A small self-supervised audio encoder (BEST-RQ), trained from scratch: activation relu, trained on short read English sentences (LibriTTS-R).
Rows from block 2, named by matrix and row number. Rows with one number belong to one attention dimension. Each number is 128 + 32 x the weight over the matrix's rms, rounded and kept within 0 to 255. All counts start at 0.
# v: attention value (model.blocks.2.attn.v.weight, 256x256), inputs 172-255
# proj: attention output (model.blocks.2.attn.proj.weight, 256x256, transposed), outputs 172-255
v.91 [ 73 121 104 140  97 128 127 123 123  91 156 168 124 103 122 175 119 153 124 121 124 150 109  74  74 185 199 152 118  89 119 148 147 124 146 152 136  65 106 140 179 212 127 178 115 150 103 150  98 176 161 117 159 149 154 129 161 165  96 160 108  58 103 182 205 150 106  81 112 110 131 141 156  76 138 164 151 123 133  84 218  92  73 104]
proj.91 [145  95 153 127 144  94 148 113 133 156 139 180 163  67 126  86 159 125 104 120  97 104  93 144 170 148 123 149 124 167 130 167 166 120 146 119 116 132 146  69  97  74 128  67 119 139 201  86 133  85  81 190 135 108  71  96 144 102 104 148 171 148 159  99  69  62 113 191 136 164 112 160 128 161  73 118  99 100 146 154  97 105 125  97]
v.92 [ 87 124 118 127 190  97 142 150 164 136 174 108 120 103 108 114 116 125 112 141 134 122 155 130 140 120 135  49 113 130 164  72 192 130 102 118 141  89  82 135 115 107 134 126 156 120 128 151 128 116 119 109 142 121 161  86  94 111  97 119 127  72 127 157 137 153 160 120 145 172 176 146 150 177  63 114 130 176 129 142 134 166 114 153]
proj.92 [133 107 143 141 134 144 142 124 183 125  93 104 149 107 144 107 111 107 101 107 121  82 151  96 102 130 170 191 162 161  64 230 150 140 141 120 141 124 186 146 191 150 138 128 132 121 176 147 137 106 136  96 102 136 129 156 126 134 153 124 105 126 115  95 139 115  88 115  79 121 107  93 116 148 192 192 180 127 163 104  95 162 146  94]
v.93 [139 169 171 163 124 212 173 123 171 129 116 129  83 157 158 138  87  65 166  97 131 160  87 113 137 102 135  58  75 136 206 162  86 181 127  48  98 118 120 187 117 115  90 187  66 150 109 114 133 111 110 106 121 108  61  80 163 119  87 124 175 108 130 111 153  74 114 133 134 133 127 106 125 108 148 185 164 121 100  61 172  69 124 164]
proj.93 [123 113 137  77 110 100 103 108 109 142  73 203  90  97 139 158 153 170 147 109 124 120 133 164 121 120  86 150 160 163  86 108 123  85 170 184 118 139 172 113 212  87 160  86 161 156 125 107  92 135 115 179 136  91 175 147 113  68 142 121 175 174 161 131 111 136 117 172 125 127  60 157 100  89 171 121  70 166  82 219 143  98 151  78]
v.94 [103 138 134  90 113 136 164 166 175  63 111 166  85 117 168  94 115 174  55 148 119 139 136 144 115  99 118 197 165 124 107 124 126 104 178 178 111 140 172 195  65 162  87  99 171 146 161 106 174 106 172 128 102 159 152 172  98 138 121 129 115 113  86  91 176 108 123  81  85 134  86 129 149 156 143  78 128 147 164 148 161  97 110 107]
proj.94 [105  55 109 149 134 121  97  72  90 174 110  66 149 128 126 162 134  95 171 100  96 141 100 161 170 135 135 118 164  97 145 138 171 171 122 137 133  84 129 118 131 149 147 117 100 106 148 163 112 130 180 129 137  70  97 180 117 139 143 126 118  81 151  97 101 123 150 105 124 115 175 109 161 176  87 160 139  48 155 151 136 133 134 166]
v.95 [ 56 152 100  96 103 140 141  81 104 115 175 124 100 169 122 237 129 121 136 105 176 159 148 115 123 148 117 149 175 112 145  91 137 109 145 114 115 114  98  58 124  92  91 121 120  90 133 130 146 154 182 137 120 181 103 149  89 133 112  98  68 118 107 126 141 120 137 128  74 135 141 103 135 190 113 128 152 181 149  87  85 152 137  99]
proj.95 [104 169 175 140 207  83 119 136 126  98 141 134 185  75 154  72 149 114 121  85  62 121  58  93  73 142 109 128 127 160 107 104 101 119 166  85 144 183 203 180 147 101 174  98 107 177 125 100 117 160  86 158 123  82 100 138 185  78 186 144 224 131 155 140 131  95  98 111 222 180 164 134 175 128 123 165 113  83 154 152 105 115 164 124]
v.96 [162  97 195 110 158 105  71 152 151 134  84 108 124 117 146 158  67 126 164  93 158 152 126 121 161 119 115 150 143 144 157  55 158 172 150  65 171 138 149  98 156  89  98 107 106 130 161 127 151  95 121 121  84 151 108 166 132  88 147 135 127  85 100 146 156 103 143 163 153 110 139  87  86  95  51  82 115 121 126 144 113  92 184 168]
proj.96 [ 97 127 130 141  95 135 109 103 152 136 109 142 156 133 179  79  96 120 146 141 137 113 148 159  90 103  96  96 107 120  91 200 125 140 141 159  80 135 145 173 106 157 160 202 133 215 109 132  89 157 113 137 121  96 113 152 162 159 164  86 128  81 124 124  96 143  65 127 104 151 115 103 114 162 101 217 162 115 152 144 142 110 163 136]
v.97 [ 95 164 134 208 139 119  67 109  90 132 139  90 114 140  89 117 136 150 125 156 142 160  93 138  63 133 110 164  76 144 232 127  99  82 126 129  65 143 192 163  78 107 105 102  35 160 150 142 180 110 115 112 184 115 118 103 137 108 120  62 122 147 155 127 188 210 116  97 134 106  89 130  84  66 172 107 177 124 178 107 108 136  82 150]
proj.97 [169 120 118 100  88  92 118 133 127 131 170 177 157 158 133 139 158 140 125  50 131 135  87 139 169  84  89  84 174 110 114  73 144  96  88 172 125 120  99 129 113 128 161 117 196  96  77 129  98 219  16 193 155 106  95 137  72 115 145 117 116 136 160 140  85 126  99  93 112 154 131 162 142 203 122 148  40 122 117 165  81 164 135  92]
v.98 [133 159 152 101 150 132 105 142 142 108 121 141 119 176 169  60 115 116 164  91 107 110  43 188  91  80 108 130 101 129 150 117 136 143 124 122 148 164 143  85 126  91  59 184 105 112 155 142 146 128 154 166 129 114 150 134 105 136  70 106 170 109  89 102 160 145 124 100 165  91 147 118 144 104 109 125 136 186 126 114 177 114  82 144]
proj.98 [118 103 213 139 141  85 187 163 158 142  94  78  72 152 100 105 102  83  81 127 137 184 160  96  96 147 120 144 116  22 131 113 152  73 130 106 123 147 110 186 167 121 160  82 152 189 186 120  61 104 143 128 128  84 145 130 195 154 124 158  96 102 119 104 114 187 169 160 102 121 139 124 149 135 181 102  41 114 180  75 172 167 190 171]
v.99 [ 93 104  91 137 177 166 124 161 132 120 170  89 143 172 125 119  86  79 121 140 126 142 138  88 193 167 141  17 135 155 146  56 125 105 132 113 118  78 105 187  69 122 130 119 146 142 123 130  91 109 146 130 182 155 168 102 152 127 141 101  82  88  68 147 195 155  96  87 118  80 104 145 113 140 165 137  37 146  90 163 184 122 102  71]
proj.99 [137 108 121 165 114 105 115 167 160 238 113 151 144 125 113 111 138 156  85 174 155 135  84 122 184  50 120 161 137 131 104 144 110  70 148 179  91 149 159  78 173 175  52 110  81  78 155 136 121 140 136 193 133  85 117 161 107 145  50 124 160 137  83  97 122  88 155 126 125 137 119 132 121 135 146 151 120  76 135 177  89 141 190 156]
v.100 [165 138 141 121 204 165 154  89 109  84 122 157 136 119  33 155 157 110 147 123 128 169 193 157 164 116 157 133 161 101  92 175  78  76 119 128 120 100 220 103 112 129 191 129 105 174 118 141 157 122 115 103  97  99 130 113 164 125 113 123 121 123 142 124 126 139 115 146 178 116 105 118  92 142 149 148 103  83  80 144 156 103 111 138]
proj.100 [172 190 128 151  55 101  92 126 167 147 142 130 144 110 178 136 110 160 136 102 112 161 101 112 175 110 141 107 187 120 150 151 218 104 140 145 142 132 122 143 144 114  84 126 165  93 105 110 118 139 124 116 136 139  77 131 126 133 139  84 139 124 108 174 120 130 121 134  81  99 177 122 131 125 103 178 146 159 124 147  80  92 117 105]
v.101 [171 189 178 114 110 174 132 117 158  92 148 167  99  91 164  92 104 141 125 117 158  57  59 144 202 102 119 171 122 148  97 157  82 118 149 154 218 216 124 133 144 116 111  77 123 108 161 106 163 194  89 104 132  90 151  76 172 149 133 132 105 145 107 101 161 120  70  97 180 106 108 128 118 207 113 178 118 176 136 116 150 146 144  33]
proj.101 [ 99  82 161 193 157 148 104 126 141 111 157 123 155 101  61 164 105 118 143  88 132 191 135  86 115 199 151  77 128  97 103 106 192 156 188 105  75  84  71 109  70 112 128  79 115 127 134 142 122 148  98 133 107 152 140 175  96  95  88 150 132 109 140 120 147 124 159  80 183 134 170 215 140  41 135  86  92 130 114 217 133 181 163 138]
v.102 [108  88 126 145 159  90  92 136 180 116  91 119 141 140 109  68 109 116 143 145 148 172  81 143 115 141 172 156 120 105 159  63  82 158  95 205 146  89 170  98 129 167 151 131  74 128  90  98 145 126 105 126 144 125 130 188 140  63  84 135 150 104 109  75 104  81 101  94 125 110  82 113 192 117 127  91 100 146 176 126 116  82 101 134]
proj.102 [117 135 153 133 151 121 140 108 125  82 105 193 129 178 115 113 119 174 130 155 103  81 230 130  94 120 109 101 167 147 101 117 102 123 138  72 112  89 131 193  93  76 116  84 164 159 157 124  89  49 173 134 137 153 159 126 106 145 136 140 161 134 158 127 129 122 123 133 136 118 126 129 115 130  93 181 126 111 126 112 149 137 121 114]
v.103 [ 92 136 147  89 109 150 119  81  93  96  94 110 107  81 105  73 121 136 145 137 122 167 122  87  94 112 145 113 120 155 172 172 129 116 161  95  80  77 113 136 137 144  80 151  98 166 178 111 117 183 121 114 139 145 118 143 123 116 127  96 127 153 124 113 113 147 134  70 130 122 176 139 141 124  55 108  64 124 118 142 137 148 157 142]
proj.103 [115  63 170 158 115  76 185 175 119 156  59 148 136 141 104  63 157 157  82 115 122 181 124 145 115  65 149 127  78 127  95 135  71 120 101  95 177 154 103 109 137 152 136 109 169 118 161 157 206 147  90 144 131 184 112 137 104 122 108 119 151 139 134 172 116 126 150  81 154 138  96 112 143 172 172 133  63  74 180 136 125 117  84 131]
v.104 [138 108 151  94  85 125  96 167 199  84 149 141 121 124  93 118 113 153 131 171 111 150  64 186 117  71 178 104 135  84 182 143 103  85  87  30 117  71  88 110 146 243 160 122 135 121 144  97 111  74  92  88 135 129 124 146 119 101 135  82 126 140 126 138 156  88 110 100 124 165 186 122 174 147 146 201 164 111 114 157 131  88 154 163]
proj.104 [143 142 120 181 146  83 115 125  79 127  72 152 130 107  98  98 105  62 135 134 153 142 168 150 105 172 125 138 181 204 141 153  90 121 155 194 117 126 126 146 140 128 140 130  77 168 136 143 142 202  92 116  56  45 138 130 128 101 149 105 118  93 170 135 114  90 148  67 148 122  52 122 118 133 117 142 122 183 160 104  63 110 167 209]
v.105 [103 125 127  97 119  69 142 104 155  98  88  70 140 155 101 140 157 133  88 134 205  80 108  79 150 142 122  90 123 149 101  90 150 115 109 117  86 158 158  90 193 142  78 130 172 103 150 120 172 182 166 125 105 138  75 118 136 165  92  91 156  97 138 114 155 144 140 176 106 147 127  80  82 136 175 106 122 112  95  80 162 119 126 149]
proj.105 [159 125 112 143 151 179 104 151 136 190 155 135 119 129 134  92  77 139 146  68  63 130 105 145 113 169 195 166 123 128  83 149 137 126 169  86  86 134 143 138  76 178 118  80 136  79 130 107 109  68  90  75 178 123 146 168 132  87 200 124 165 181 142 159 118 123 111 152 121 119 131 172 101 144 131 178  75 198 102 131 108 117 122 127]
v.106 [104 123 148 127  86 131 107 145 139 114  97 141 128 143 140 143 168 187 185 125  95 150 116 108 128 137 185 155  74 120 114  93 176  88 115 113 166 147 130 140 173 156 173 135  89  92 140 144 123 119 184 127 174 152  76  96 127 106 171 176 159 158 167 155 177 100 115 131 115 131 138 135  74 155 171 110  84 155  70 114 188  92  97 105]
proj.106 [137  92 110 133 146 132 202  87 123 147 139  67 141 148 104 104 118 138 166 121 138 120 106 105 147 115 127 113 150 162  93 163 159 163 111 128  98 177 121  77 124 123 108 174 140 118 188 158 148 114  60 155  67 136 155  74 122 161 138  94  87 130  97 128 101 146 176 136 140 127 140 137 163 118  76 129 187  92 158 130  97 152 189 161]
v.107 [147 123 113  83  70 107 163 133 123 128 137 128 169 103 104 106  73 139 145 169 113 193 177  42 128  74 174 119 128 138 112  82 165 190 132 139 100 122 163  90 185 159 128  37 172 125 165 145 173 193 156 112 157 111 104 175 154 107 106 120 118 147 102 178 171 127 131 166 145 217  66 169 113 114 173 130 153 216 103  92 160 174 136 102]
proj.107 [119 135 125 121 128 135 115 104 142 167  94 182 124 105 133 123 117 125 158 128 158 124 126 200 138 171 126 167 125 117 118 101  93  89  84 128  73 124  88 130 115  93 103 145  95 127 124 134  95  50  93 110 161 108 143 101 129 127 122 129 116 104 207  99  83  90 120 111 146 164 191 112 140 137  82 240 106 114 127 174 126  83 153 122]
v.108 [159  66 122 147 182 121 186 128 118 126 103 103 121 119  88 136 144 110 130 127 118 164 152 146 116 131 135 103 112 174 193  93  84 153 115 110 177  97  70  84 109 143 134 119 112 106 137 162 157 118  76 112  99 167 149 122 121  95  99 176 121 106  99  56 141 114 175 148 133 119 103  87 207 108 134  89  89 159 129 130  91 168 202  68]
proj.108 [ 94  77 104 140 107  94  74 134  78 112 155 107 187 154 132 128 104 154  97 112  87  83 122 106 149  95  90 124  88 102 110 145 100 100 102 182 125 161 144 161 156  92 153 133 169 140 172  82 164  92 204 121  94 165 180 181 125 209 110 122 136 152 116 167 163 143  83  36 135 154 145 148  63  94 147 122 164 107 128 117 141 188 105  96]
v.109 [102 115 132  78 106 144 163 166 146 205 115  91 134  97 145 141 146 135 130 137  89 151  86 120  77 159 130 107 136 168 127 124 111 119 167 125 143 173 152  72 148 181 124  67 137 102 123 112 108 145 103 165  71 142 134  88 126 107 150 152 223 104 121 166  96 106 166 135 152 119 199 133 182  94 150 107 112 130 114 115 113 107 134 116]
proj.109 [156 118 151 158 143 108  96  75  54 104 174  89 126 121  90 126 162 150 147 145 169 108  79 116  94 106 119 140 107  71 118 167 149 191 123 125 130  74 118 137  95 159 128 170 117 132 157 164 151 134 229  77 176  96 149 145 138 142 120 119  54 110  98 149 176 164 104 119 104 107 109 104 129 127 104 111 192 141 119  91 138 171  93 133]