A small self-supervised audio encoder (BEST-RQ), trained from scratch.
Model: 3.69M parameters, log mel input, arch transformer, norm layernorm, activation relu, layers 6, width 256.
Training: muon at rate 0.0019, 30500 steps.
Data: 26041 training examples, 149.9 epochs.
Rows from block 2 of a small self-supervised audio encoder (BEST-RQ), named by matrix and row number. Rows with one number belong to one neuron. Each number is 128 + 24 x the weight over its row's rms, rounded and kept within 0 to 255. All counts start at 0. Numbers have three digits each. After the name is the row's rms in percent of the matrix's.
After each neuron's rows are labels from the 100 clips, of 14976, where the neuron reaches its highest value: "loudest band" is the band of the loudest frequency at the time of the peak. Only what is clearly more common there than usual is listed. The data: short read English sentences (LibriTTS-R). In brackets: how many of the 100.
# fc1: MLP up (model.blocks.2.mlp.fc1.weight, 512x256), inputs 0-85
# fc2: MLP down (model.blocks.2.mlp.fc2.weight, 256x512, transposed), outputs 0-85

fc1.280 103:131149125120099105119093109111120103086115128122107092133093087125156163079115183136117132133151141105133148115135103143119146126165107117160154105113160109163130148133159092092105103124126159124110108144164106180146123090139142115131124150135107137142139129
fc2.280 111:086122102152141120113116157105117139139117103137094103092117122100106117152139090140160142126113162152129148080140134148185144104150118108112131123138128144136129133154151139106125130101194185120160117129176141151129126134166119085162124088120143094102096108
loudest band: 500 to 1000 Hz (37)

fc1.181 095:099095086162147107120109130150094118148160138142144059166151148124128065160106140143156139164099112098065132117148128141091117154100119133147102119112109106130106142104145168132135148128130155109150168169150102103123140153103118114133152168169143118123121123
fc2.181 097:146147106081094102179138088110114111165117146103067152084118166123164131104146137092130117085151133119114141147129108144158146108103147165139120109142105116116127123135101129116092098140134103094119131111153154157102135120151127134130111125168140145128139118
loudest band: 4000 to 8000 Hz (62)

fc1.202 104:134122156110087129115115153156172147158136151136137158139112139124116114134133116145114140147134149127128095183137142123156103091129104112137132180117130105128133136122127137156132128106151136112168090138070127148159146153087096117118184099087111096179130094
fc2.202 112:131112116182113119096128150105160154135072122126178151120101142129149150133156145163157125137118150135116169056104107111152115120130134184146067132110131092145126085134131108182102119137119087099132105159110115162142104092116102090164109110074116150151142138
loudest band: 1000 to 2000 Hz (38)

fc1.475 112:127102120143096174093125114134116128091130140131153089154154146134154133121136142129093132160117129126107132141130128171148128109120167166134129144130132093173166106151073116130106102108142103139119130126086114160131156089121137103107147184115121065141153151
fc2.475 119:151130098136154138113131134149153153142133117140113112110146118112126117153139117141093100136129137109087117108124130154143094118158164134157169098118146106080155120155103129100089067137135129119131151100124130132164146105089090159148116125090135073128135190
loudest band: 250 to 500 Hz (80)

fc1.241 098:117126121149123117118143086160135135165131123117134169189156090131122133095087130155108163095149087119137134120152122123146094074117087104113077123113173118087108147131086132155121172149142165097125119129113105103140138131100121131103130127132083145151099112
fc2.241 093:112123106097181095136121150118050156111137132172122163150145102094115112124115101118115111148097160124141142136140152143123093146142141132071142111143156083106134111145114157141112150136139148151160132104146132159107116154153120128117155130107160122083137109
loudest band: 4000 to 8000 Hz (82)

fc1.66 102:119126158135135115169134086139131159097143144117113115157163155155149100145132132109147079110133155090104138148137149117129108124125151140155140147123112150105079161146111100110130112097125142078126133109121137151140175130124125166116135133138117107138152144
fc2.66 099:147113167148138183105153131151110162127113166125083141132134151109106134100112111137117090167115104119136108193128116097165163079093140106090150126126124158129096100114176120146136116134087133166142098089138137092132162138159136158133099111171104113137092080
loudest band: 2000 to 4000 Hz (31)

fc1.201 090:117131130152147127140131144085094117115094161098173155176145122158131124093107142143122156116109123075107128122138109161123127115086115181111138136115122101165120128136157105103120126109130155129115149097147134159139128157137166124130130182096109102174127118
fc2.201 089:079156141101097115182093118113173111140135144119101141117113143136146141115113086097127140070119098093145160125121127124161073100085123120127103118123108093118132112162150149143137138133132155135119126163102157091149132129142147113129078125130127119109116155
loudest band: 4000 to 8000 Hz (43)

fc1.81 112:159151130149126140086121112146134150112144057100166132094122126169083134113133102104113156132100114144136106103166168140132120147172114142124110155130132147144114121124149143124100156139120154082093102128121148163124132151095123103131113155126113161141130113
fc2.81 098:129129103110171140126165140120139155117140133140074153107124123105144129117094133156064169106124162101142126125098105180134138114115129155151115120096195105162134111071109133150144139101200106125148135168148129055171144095119124129117116169160130150131140104
loudest band: 250 to 500 Hz (36)

fc1.175 111:144109126084143110209151108123112131139127138091104116121141113139123153131136112130149152194079143135176146111112131122124135091125114132172129120125095149171156165115107098123091106133122185163108120106136079131163120109131121198116115151144116098121150166
fc2.175 114:157110098118103104075118149158102130162111179136142103167172105129091120120141133119100076162113099154137127136120126140138133130107139115130131111123136144150112164125174112115141099165160149105125127164144149140167135079129159137138119136099130149084104114
loudest band: 2000 to 4000 Hz (28)

fc1.338 133:117148167123129104085144140154137156129116119107148148158153111103163097132135175150125127106119142092131125091157190172140138101103127158147130117120107160107087103165146109113106145121100122111178148138184120161136133144128148119127152142130106108135153108
fc2.338 117:132142151149115110102119148162118129128103093082083137125149103161098176155109153155157116125110121157102084126119075089115138133132132138133095121133173139104117089094093144083087131136152135169157142122129139122116131160118096180111138144150125081128149137
loudest band: 250 to 500 Hz (74)

fc1.22 102:120109088122083128134114106138140095124103121128079141113131123154127149139075111133110151164116123119102160156101139119063149152129171148101114132130150083169126122122119124168122158105081110176146130081071121125101128096122133186069104126154139100168115160
fc2.22 094:122119118134126132099106142082120163136087132086137167138147124094116129155142130082147067134119132164121081156136096117144143117127143129148113099122162123128145142103134136116095141115095105163164112196134137118109164206132109108103159148149098128139161125
loudest band: 250 to 500 Hz (33)

fc1.251 106:159152140146154154160127152124120125099081130099082121137165127113121090148129121119123160126133144117110135136141121097124149174114118120133081139138064121136111173125136126122115132136109116086106125129137136125103130116131129132121158112122123132152091096
fc2.251 109:110148139141101159148116157118096131157109124159132175145123177134097095145089160098179133096165120115131079088074127126121151124105089154112125135114065175130116154163155147119102057159106135109109094125111104110091141155133118123105102114145109096138089138
loudest band: 250 to 500 Hz (33)

fc1.218 108:165136157126092099070153142137135091114125092141140117125094147136119113105129141100157085097107131112077085115122140134171135117141126150117136111131105127159133084156138124114137151130087164171114182115097126159149129166142127127053124103130134079148154146
fc2.218 106:129125111122127130103097168145136121129105112142150111068117106120125150126105092121118147135126160141115108110108098126146104107160126123149147151140123131156116134123147146143109114116125171108095132148128117102120102172116133111125112140156182126145143114
loudest band: 4000 to 8000 Hz (27)

fc1.279 097:115133164150129131136119118137109090119141118148125159140101161132142144149118144131133070129158101068111120130151096085175119120109134138149145109144124125079099161106103138123130161133091107109130136120128105104111139121085122141134148108184168133118138112
fc2.279 097:097089127148125089157144119132147123146154135139094126131123105089115118119104143184121144166124194136138146120167142168092137126087137168133147111126141068128105133158139121133138161115129078152107135124117119125106128130129118113121138112146101152168110109
loudest band: 1000 to 2000 Hz (58)

fc1.506 110:157104167164136094116113107128154108175136153132152144113126141114152152113095107137129130084112130125138095133128132103113156170132138151094129154145178114104147132181108111143127133112129160165129144157138128116106123123100122136131142172118137123139124090
fc2.506 107:118154096109102125149113130162128094127119109128148113123160098118116123142141143141117144100111172142109133126134160113087100158102129117169138122123117136131067125100137152131136108125089157180160113066132108137125144122145122093163124137085148141144187161
loudest band: 250 to 500 Hz (33)

fc1.62 097:108115099144108104154130115156135171114173150104133111157113154136167123086143125089151143113126149148084101122148136159121097122121112125112116113138129090167123138128122160102116115131148172168139180114098168133110141124132146111111155112117126100190111163
fc2.62 103:111100107118125098177130148131138155127145132173095118101100134111153112147134118138144095122153131152134091108110132083079081119102148099101142161139115167136117125151138092117122149150095084155131145122112127126167155113149178132130140127076125150187122099
loudest band: 2000 to 4000 Hz (53)

fc1.233 103:121111154168189145164124150130134099152144121113104103166101164132146091124134115128123096097093119151116101167118163122123152141132136122123106121112119074103122156107106123118142139155086120111135160171135161104103119116145122173093123085095154103141126136
fc2.233 115:138146123115147141134141161169092114145133124117116162149146126112169129144149121162128126102134121129159093109144125109170131087103122102105137142149101153108116136073129150122144174155145077123116136147088135115115119133088104129129167126101154155086157100
loudest band: 4000 to 8000 Hz (35)

fc1.222 078:141133172139134084148165103105164142090147147087158137104132149130130128126144143157116138130109135163115117127140114113129123124113166096133136120148113097104103125139150157141119133079137122131150165162102113154166161101139114113091148142070103130091094085
fc2.222 076:138144139120124123116107127148139116133119113125120109123128132121135137167149077120160104121114106119104171152133115128108137094137088097117159101100152076105124096100127145144134175143146144127117129081117114153134125095116146133117154143132103124147101120
loudest band: 2000 to 4000 Hz (30)

fc1.324 116:132110149141118133107142078130112120087146123140140138178127194138127102134130129144052137097101104134143164102115048135086110128126081132101152142144173131130106120149133141168161166151110165119153144139087131114161139123128154115128112106123101130132143130
fc2.324 112:106088192134134142149132119115080144150111111147119161133150143074159139114149112101116184144145119095091120117115129094107144115098112129115150155134121174160134112154104125115130147160089112155146151116117128166129167131131125124122086066128089115130141107
loudest band: 4000 to 8000 Hz (59)

fc1.498 100:120137091102091156100136083128103073100159118125120145132142134108118069151140118066136105131155141102135113162162136218115124143115111084138121168099080119143154124138102131149125118148129123156125151098091117105108140152112153088120120131111129177164107165
fc2.498 105:163121103149127144180117123084144140106166115135116168154096138127115147138089145094122152087134162148112112157154119103129118116107115087131132104124112119066146160112096127158094119115101124133148142157136133124127100178111155119147122120140166137149100112
loudest band: 250 to 500 Hz (52)

fc1.217 104:119138145141102097122097094094109110145120170159136137145118131113118122128122096146115135146066149105138164153095096146134138133170134141112093113093118105092152162112137129114126133117122135146119121149086103154139203117130125139118117134175107167113152152
fc2.217 097:129109139108126131148167121118119141090104119125134104114116118125141137167148161086119141117114084139172130086149110088154085150139184151111127122169121180135125146095114098126128160093123083150091139097108145171135122138145164094111133181110124107109122105
loudest band: 1000 to 2000 Hz (34)

fc1.108 102:119120149130109128122108147163149126110124061110113087095120132116144137124144132185127104131086138128104097116161125178152118108118161114120132121172125129109145116136138145132099069089158185108148131133137110184144097131142121169161131115157137151164133099
fc2.108 101:068097129106137103125138139143133132105108163132112113143114100113140127116130163086133126118143163132174155106122085105142115120140165108142165138102133113148165121096147147090107081187136148117072122162169128125136106107126068156104151119139140157146120110
loudest band: 1000 to 2000 Hz (27)

fc1.124 064:160162148122093130156130120139122153132146127132185095117107144126119094136128134140131139096123145140133098145130137100142130167140122145123128134141165091101167167082096076134147150171076120123115127136143147140115106105127150118117146167116104127143104174
fc2.124 063:128150119132084087088158146093116101118102171135165073107112100080151113102144103156174107128145161100150117139116141156117135124124130121146115144116143142141138122118117140152196142127180125087102145179122144176159119143134161117142122130132142108069164122
loudest band: 250 to 500 Hz (31)

fc1.200 100:120100161139096121115079118135115129135119190101089155144148121133133121174122159091177124149118134130112103107140133129134094127140110116129093131117138133135122157103096134111083147108144136083146155111131121144141175128097121087132112100132161147133129153
fc2.200 103:102121138125106135113154091149117121137149131130149170126140088135130131164136129117155149110119144145162126118118135154130123142153115128140114080110102151122139123126179120091146161155134136117147110142146097109099133122135142094134126112118114143150166129
loudest band: 250 to 500 Hz (38)

fc1.149 113:161132122113137147119155094158125168116113131166108127118125119144114158035105160110099067134134160088136154131140151138125121078139120157143142110122154132120120135143092177113138123109144149143148102122123119193139099084093099159131111188132131170144221153
fc2.149 118:121129135117124101172077166128132167115137069116143143126130145152090139166131149109123140132055133172146117132145107091091145172091101124106147136126164152109103158135128119121162130162128107098115133103132108071085085109127134119182125151127146131156124147
loudest band: 250 to 500 Hz (60)

fc1.467 098:116146140114111094126111123131167149132136125144167132111087171098132124163144148150132158143145115131125111161162136133150099107145161128090162107140120148073138133126127142142142109149132144141115141116093087103122140113129174127099145181161176125118097168
fc2.467 096:116172134157138159123115081156117124111140156128087162089101096068119084152124122156114144142142109122119165150137140154135136084115146137141095157165136140111103164134134116146110150129118119104076085102119139117133051113179157097105124162169132102131113135
loudest band: 500 to 1000 Hz (39)

fc1.24 120:136165103172130127128094199154145129156155117082111152135178151122140130128101189151107121106134150139155161132130132107142112102094132140165095144162140119076134142093088126135142172178125133096108101152136143107156092096150105177144115115107166136086119129
fc2.24 114:125143109136129095100107085121123121135142118160134107132137134108143141081117144130121140089090147119147090114159118159129098112082124134103163152153098173104119090123148128132129100124134139142131116098100074106114141077115115123176117117113166140117161157
loudest band: 4000 to 8000 Hz (42)

fc1.55 115:120159105130126156142111150133126144122134116133141153122112124127123099139178158122140127129099142116093149118162113090169126119131065154130123119152136174144150097131133151100149117115162124104139116127115114113108091126112156151115104175153158147123126124
fc2.55 104:102136095145124134135128149152123132158083121134114148158112119129123119155146145094118155148124165152149130119144175102185117146114117139154051068127104119144152104152096078126107151173104143145163140115152115102129155156124118133093096102168140183097152124
loudest band: 4000 to 8000 Hz (33)